A small autoregressive pixel model, trained from scratch.
Training: 31000 steps, batches of 128.
Data: trained on microscope photos of single blood and bone marrow cells, 194171 training examples, 20.4 epochs.
Rows from block 3 of a small autoregressive pixel model, named by matrix and row number. Rows with one number belong to one neuron. Each number is 500 + 40 x the weight over its row's rms, rounded and kept within 0 to 999. All counts start at 0. Numbers have three digits each.
After each neuron's rows are labels from the 100 images, of 14976, where the neuron reaches its highest value: "strongest on" is what is common among them. Only what is clearly more common there than usual is listed. The data: microscope photos of single blood and bone marrow cells. In brackets: how many of the 100.
# fc1: MLP up (model.blocks.3.mlp.fc1.weight, 768x128), inputs 0-127
# fc2: MLP down (model.blocks.3.mlp.fc2.weight, 128x768, transposed), outputs 0-127

fc1.315:464562492479608537495458536490465435540568527396561494447425459455521483482562516500511541492542434517544526515449489542536498515485509503517512453484428521478485485557520464504492415460423527455461493482557473528528455498487520511499411486522507481510456527414578507487495527537488483503460535416533503446481520527481481517481468440554570526544531504563488433513533495532521503477419
fc2.315:502433514454495531406463545514571508560514534516485521483520463549518527532512600584464522529534507527524468506487454508484549445490500488498521519478489436460527414452491432505539553493530478487513540506484492480510552540471538540489552424504436552487517486504522436456490520508539519551476510486569506452440483503547486491524451517598491537564539588498447520479554411572514443559512
strongest on: cell type: proerythroblast (29)

fc1.607:542595474472523517536501557483590462488532461424469454524462539463517525523526562488462511512532498510558482507528421500501563526455457559523536560535481610526413406501481491509462424490493426521493459505448568477485493558504470506471420460485547481465561520520515521513483413525479511562501505536456513558534485545470480502495463491439509452528527513476525528485475502526466496414465
fc2.607:542416477497464496465528509526447544488513541475554526474560388463525491428567493510536552500511554524493468475530446500434491466525546439495468499495471497493551528494452506467486480512512504457521534521507442421561515421445523544528538478513523502508515473472546471518470564517564497422436459434586495483429433511513523488493520517554526445507580476504482470416412489559477526503483
strongest on: cell type: erythroblast (33)

fc1.522:482529566534479550593571458518511466471452554486516479487458448461447502479613524520522472489453400400526529528502517501476516468506484565488535491473559501535551452483505538527467523569546484473537503506411426446467549478528437487501527503531526463486505475468527513506495486471489453540510507507450531512439463492465497515560509489438516547576522562564576464447481449505542558490527
fc2.522:476449472485530486520491527422475541537556554501480466515570488496586466534481456450506459569525468459492452436455496507513466516494550494508509480460497604538472504466506548474522476525474474493523521457573618478447486540490555534553511504531501494542440498476473566500403465535549523494554501467549489482562466496479506467475491410481535466501520469401591504502496522453416502496527
strongest on: cell type: erythroblast (40); cell type: lymphocyte (40)

fc1.134:507465517421458455511506429578486556452577467512460520542494540485487456528456443493548503447457511484535453475497538562529540539519555483450453516552494479549495526505552431483520483461486506398432446571461537447502508484481490500531463661493541485511464478455525472555461521511528424440490447517521489458492597478502468471480480501465500455510485529508500473529471445476505497516492
fc2.134:482487527486520521470499544570483475481480550556430501463537513533580492521510477499483472485515558483490521521507540537539527556528589463515454475579449472428535467481501498463563542520461497441507477501524498437480486512518489490484495468411494517487479537450437468540523473469488543459479433491551493479420527455422514361464480516549460476422532531416461544446469415486509512530494
strongest on: cell type: eosinophil (66)

fc1.549:518499479478532526511557462539485510495483496526459486428575507443575476480503470558550511511594487523525501562584534550463491515478465483529548514540548437513567441593507580475405449487449507557469565534514518564503482472525479526504454553477565528549511539482518542549452516540459534510542479516445491423538479488477536449478487483503511418518539464510475502526534476500492519409449
fc2.549:512439497474460488490527507496518440583455530520472515515478472518593489537455477473501429543515572506542482538572487455492510470578517447489536522528483521537503481471521474542501479506537518509506524514505559592515598506480475506549445553472525503485497450403445451508581558430531482526507510573566546472468427413492472444494517475548491514499518514526471497529549562536502431512426
strongest on: cell type: promyelocyte (43)

fc1.496:433508547570489483514491460507447500481468515558523559522460548474464529467517468486483448492523502514482482464411508523475425475531498548457503453553481547496440522538523531475490430513547365569491502498467512528528483456516477447454568457530478442454445399563522451457494469586449492518447453456473513487500443499481444505515521459512504553507464474430454479520486553520491458436520
fc2.496:510454441485552491486476462508548470578485556477517448497439444504516475520549537522507519498540525538474474533569458507506489515457512448488469545471473567519489491484486446541564525469529561531489513512580449480480499534495511555547377519542440471500527569492496528574497571453529458509552511523570474504537568464499527436465450529502505517575457485554489509522516392422563462491493
strongest on: cell type: segmented neutrophil (45)

fc1.64:482518466481435514464526557597464596479529532534457417531520568455519468550513404520531500524494510540498519443492477523516543453513479415495405523514455519482471514523509471503468472515571526513472538491506534460441518461498596462468525592501529511493447556525493501569497498519504514427499494463452394492446535477523475461500485513559541505542492542433465460470460471496522518452463
fc2.64:512494543499524480600497570460514483493430482552515517535553527536466558436472488497484516415476518509494487557507515474430432499506486557461530524468509526578483551553504544477509505515522460555474387509524525464494535483516522542496533465451583546510475406460468505472505487516552509499580429550498553509484481477480422491486493527518476531482531463547560574497517400471463471519572
strongest on: cell type: eosinophil (51)

fc1.423:483541462476545470448563506476510443479488602485523494489552509525481484477403511512516454458539552505577571506442497494518442479553568520503525485504547501542505473511481501482493462530458535513503502494559517447437553462511529503580560578485518524565532464508533504509537436502415490504431497569412466551480512499467523534503477390488430547547508510549495458465497500520560544505552
fc2.423:556554535504516489505493541484525480492495448447499587541503517468498481517552531505560526480588472432446442456509543484459557455407510529532498535498509491498458497478480514498520454523524540517506472519480502513537397461441462482424443458523460483465466545433493406442489596463476493471513545453502530463483492508557538453499462541482494427475609526505456486532418550527497496454486
strongest on: cell type: segmented neutrophil (48)

fc1.294:485527533407500436557558459491486536555425463503442501468514465448432479517523498535517454526495491523521506520462443470446508590434505522487478512532482555475497548451484463452545541517511504510566448505505431450487490506625473495452485464418499556491484466512510447502554562567575449448481465482517538530473451462536521495504447502507456526474501505479461515523474442442589544474509
fc2.294:417443476472536497553495434439462547542507500469480577499503519500514533493521441481452466471445477538531514458496620488465569469480527452475564496518474459488494446487528495526507535492565467482502517501481514432495580415490492470509480582522443457523516523481503435554451466427522556512483459569508543508497487475449542488571472560540479489492577540505486522527583449437470504479546
strongest on: cell type: segmented neutrophil (49)

fc1.667:588445507564465435499547423435527441423507467527539476471537461504475490498464512427573516565540493559533447486529499512466521541512519501508509541460418514561521467452484570484534509488552457541481452549476497550448518457511452510487521457524501568513537503529455507590493433482480446545461511516526582473429488538452463514491532497460500497463510506545466527474504449477446450423455
fc2.667:475567460412492544470452558555531502520528528512425495491510531476566535489419547553460477430479506505515574554420464504554525522493482483466475455503445539491445494578542462517446543476431476472517519522508556526533591516458530507491538488564444494464515460468558530454505544547512515455490491494413451441545487522527474476531558466508487586526503465483499463503516506478509537572563
strongest on: cell type: lymphocyte (36)

fc1.722:584545539547475568512539485506442523562561582487446514453550472447512455554504497503503498475511474499427530501531539482455475461486422504436501509519474511511588602500486478448482483521534495447474470444415467563492530486490454539548522494493448534505502509461477594440479411507433572471544466462509487514500414537470477486507540477481502464555492462549557522493527500541527476493534
fc2.722:508492504422494479514459497517564419490501539453489552495405498477494504482485552510435491475473463520538491492498494452454526521563525504597423491461562492446463563477556457561549505514465462583460452528591550506510498534511578440492494483524432420483423486539530438513468517454532521490533520504487512445497536439554536508489502557536493480522424510487472484479438473510554555468521
strongest on: smear: peripheral blood (86)

fc1.235:526530536459544460487443513492438564448509580568494485508481465626583506489489509537526485545535517476457514448457509485535518492509538480471543458461489466476500489466434553498501384507475465475510503486461466481538493515453446469552513472568524444533504550474451501471471547461554464474510476483437499555517521554550470509487534551485526474434481434469520605554508561488437518454457
fc2.235:470511465516511581469493496434432469511459427489480493522574500515517509595542529560456525504476452498501513469434453496530437531545568567434462513444546500506420443448551547452567476505476506547524497457491506420453571503479534497503482474529578471515533458528517451498477523506551458530521472492525520464510560432468550421513529542479464573491517499515541488484495578524479472466441
strongest on: smear: peripheral blood (100)

fc1.273:497514481562541583502543539503512494459539428522515508503409561458555472511478536447542575510426459512485559424495517446452511448481543513492445458487519580489560464487529507565530479559463459573486501486525519516496466451466513488550468479551477495519488559542509557526515501633562475497471572478484542500544510527512440508457480519517500463505554537522452511515431479458460483568521
fc2.273:498534522444501481475468449453477451507514492462492531494523562498462518555528548570543491457556553514552458418500480493544567451551475575492541498548506509410531467482503442438484562455491523485548510466485524505488505571487490564543483456510476502497444521590552475563436522437420399552452516503505458513469538467461595478529497466540503478478521471525512522488505564483517517427493
strongest on: cell type: artefact (26)

fc1.445:507483485492501453460520516569507561527468520534523598494407482471459456489672561501563556489467505520480449522461527470552547501466517493481475476513623481472501543537444510468538540493556492526538544466547483456509505506496516492480484455460512573530482476494537488465499501471481502536450477495425446476543508515500501431473504518510498428567563504478444515489526571486475460518565
fc2.445:473522528472516549504537556513493472499461490472507526540555489469471497444509509517492527431496549492524497491474477453483475540450554538516470489472404414498442490546554442482481577479427452504432472553535511430551462499452462442492551548598497486448507499458498542487589515541487454450498492509528488502445554480570544395499509534574574543522539495443483550469489488523521552496503
strongest on: smear: peripheral blood (52)

fc1.404:563597404496559499571500519507431484510513482524542484471525484527540527468543546466513578455518497538461477437468571556495475513500508541499492539476512457478512556442551446517429485487459525519430526498475535512458544499468567496487482405488455476560507459556551544479576495525524440477480522476446533531444568541517583524517486502546450490505474542452520531523448446475474518568480
fc2.404:461466538454428493507501498500517598446525521510460523531486514499465471523500467558480402555422531433552489521513415464491511475476520480484539477548475537507477433586439495461553515514551535490535518531555427511509476518476470451540538597486539552452553537489424498554450479527464550484544457509486489526571473446481394507508522515474511541475532456534485496480497521564532513454530
strongest on: cell type: segmented neutrophil (60); smear: peripheral blood (56)

fc1.206:476554548469477477537485517535468588427509577440479472482480565471459574422483500518465486483502568521507494532471492475488489496432503501520510568555459519410515488518533486480422500540484460484509473507434490460523543565566479429551463468453496493528489519493505442453435510487509532536485505506514471483547515513598527528628484485520549505530529468490469505483594457491547525476417
fc2.206:530548503449469503430490479524535524472533476552487472521448553515511534545517539525553480487431465562489553526480494513539522461452451513494430446518464452512449512573411481455572525463522541482497569557471441524483495481440500558543527431462484529445520521472516430541456458538500480478541495479457516512453465474486523442578492482611473509455525514560420435581471506508473487474504
strongest on: cell type: promyelocyte (36)

fc1.148:578456500401527469535460520484506497485530559507527408507435551489444514457535508540547485562547491433571468533535447512445470533451503487513500552567520562520503417459459532522483427549483514573456456494454489486519472555492459553511465502513528482514475546520494512487490486591497518551474537512505461485441490608515553464622509508529533503516509527485503540509497522464440536483499
fc2.148:498518537536438503464527493567497522510447490488504540511560501539536516511490493499418565465468433535443492453503600426604461482468468474503500495403510439482505566527523494494483541522562475462506533516523513564519461445514571471513566436461483491511453501458578496492461547422538418492573465518505483514529535472452458470439419513541486460486481499494441450485526537513502464501524
strongest on: cell type: artefact (25)

fc1.691:477517493457460441462531535434527444530552555490545469503517481528492490444501507425536480403452470453464497457502568396552496424466481466530484456459500523513474504541452459506533504549548522468521470488502458546487456457511479501560514583457503468474467508538463494420495493480462514457428480434533486531369457487487573484519539448494536501473560431513516497442491463481503527526544
fc2.691:540526488546535544505481490535493523464460474490476488540497504482540468558503494517480540567536513536576514532495450565492515571464459547482447531597464419451495522499565512539502484494473461505422514497514497518536559518504541531472467505513490550548432518507556442531599545575465492557585531545446477475601563491513422501439456530452485463496424524515442479532495529510485451497498
strongest on: smear: peripheral blood (83)

fc1.644:473444556532469487425539558515446521560452524509542537448470463494484463514471509498426455464564530530466472444506562559498547492508522543507500474434518476446465469533473468519526460475469480426568514522509493454506433480492507489493555488471477482554559462533548491536476531560544419542530421545491553522537489542491511526497503383447413448544439475457504491480503438512559521534535
fc2.644:438413478493547470524459487508449512582440538543526544419554486504514483469598442491469491481513481471488513415479562454469486486511513407432493546445523508510573519456535585454487561430490485440471451494533462518532471520487556509446457543469523464521448525514499460576508463490548489481506452553581469437482490500558491470452460530500458505527532542540531482515482458517529498500524
strongest on: cell type: segmented neutrophil (84); smear: peripheral blood (55)

fc1.336:529499455617503556513536509489581480483524472480460535492517464447466478526445458482506552517520449451522509546580531446469481467470553505486478496508497522538487430468532542488533521478633521446471579529466522478406484505477451524515528596522476564482505488548451491433482513535482525480462474507512461505507538529574430527507500487529569520575484494527534504586483483532533530471560
fc2.336:521528512504457521540540533519529509560559448542441495541578590526466492523462532481446461474526510509506489428449588454547459485571409519510511475523476453496455513498451460488452497508444505491528433472512424536485549475529470532551530513492525496514514487478490478517406532473433545559417581534415497431529535538473514464457552479512475530497462529444519569476486546507462488538490
strongest on: cell type: blast (25)

fc1.421:502515460468489519468519501503473486493535467476497448438499529537505525545423517535481516472404444508538496477519508561540462557539450464535540508454501524551519516460548484512499428538434539470469509530471486587562547478433484536466445478520468490445489464572533461581577565461530538454503474551558511575462527563507473499562522416552495419521469475519512442479485551473507532492439
fc2.421:512510534544498495540474443533473542471475504515504513524357476518471500470554510472558512577517535448439535575454490465439572445453534532464497514525410460467431508530465549504502526509543442522527487487480528466434508500515560469517544542537572498540523448459488545431549460505482447522460531498416503415518491488490521443514478560457549577464509514507458527518530460499525504526548
strongest on: cell type: lymphocyte (56); smear: peripheral blood (46)

fc1.472:495492495471458472516539521520541549534465508526556504467435525453494479485529498511540499540537472538566553585491416569483576519500440551525525426547519526535461541502435532448528454499481516594439589513461547512574491569491459472501445533530534459540552506557518545509517435516479536554550536482538489435450498496443543519478475517460497473528514485521401527501540507568502455494487
fc2.472:500518529474549503491471430489429462473477485490489501497560477503564539494492475494553506420469545459448531407490504357499400515522559475430522549457487502484530487512535473484490499499505461446532488490450493498447538475480545557506522420488535530468452468480526486410480500462603454508429530528486453502525484535521511442503517553521502524461547527529522514548526540456434510424457
strongest on: smear: peripheral blood (53)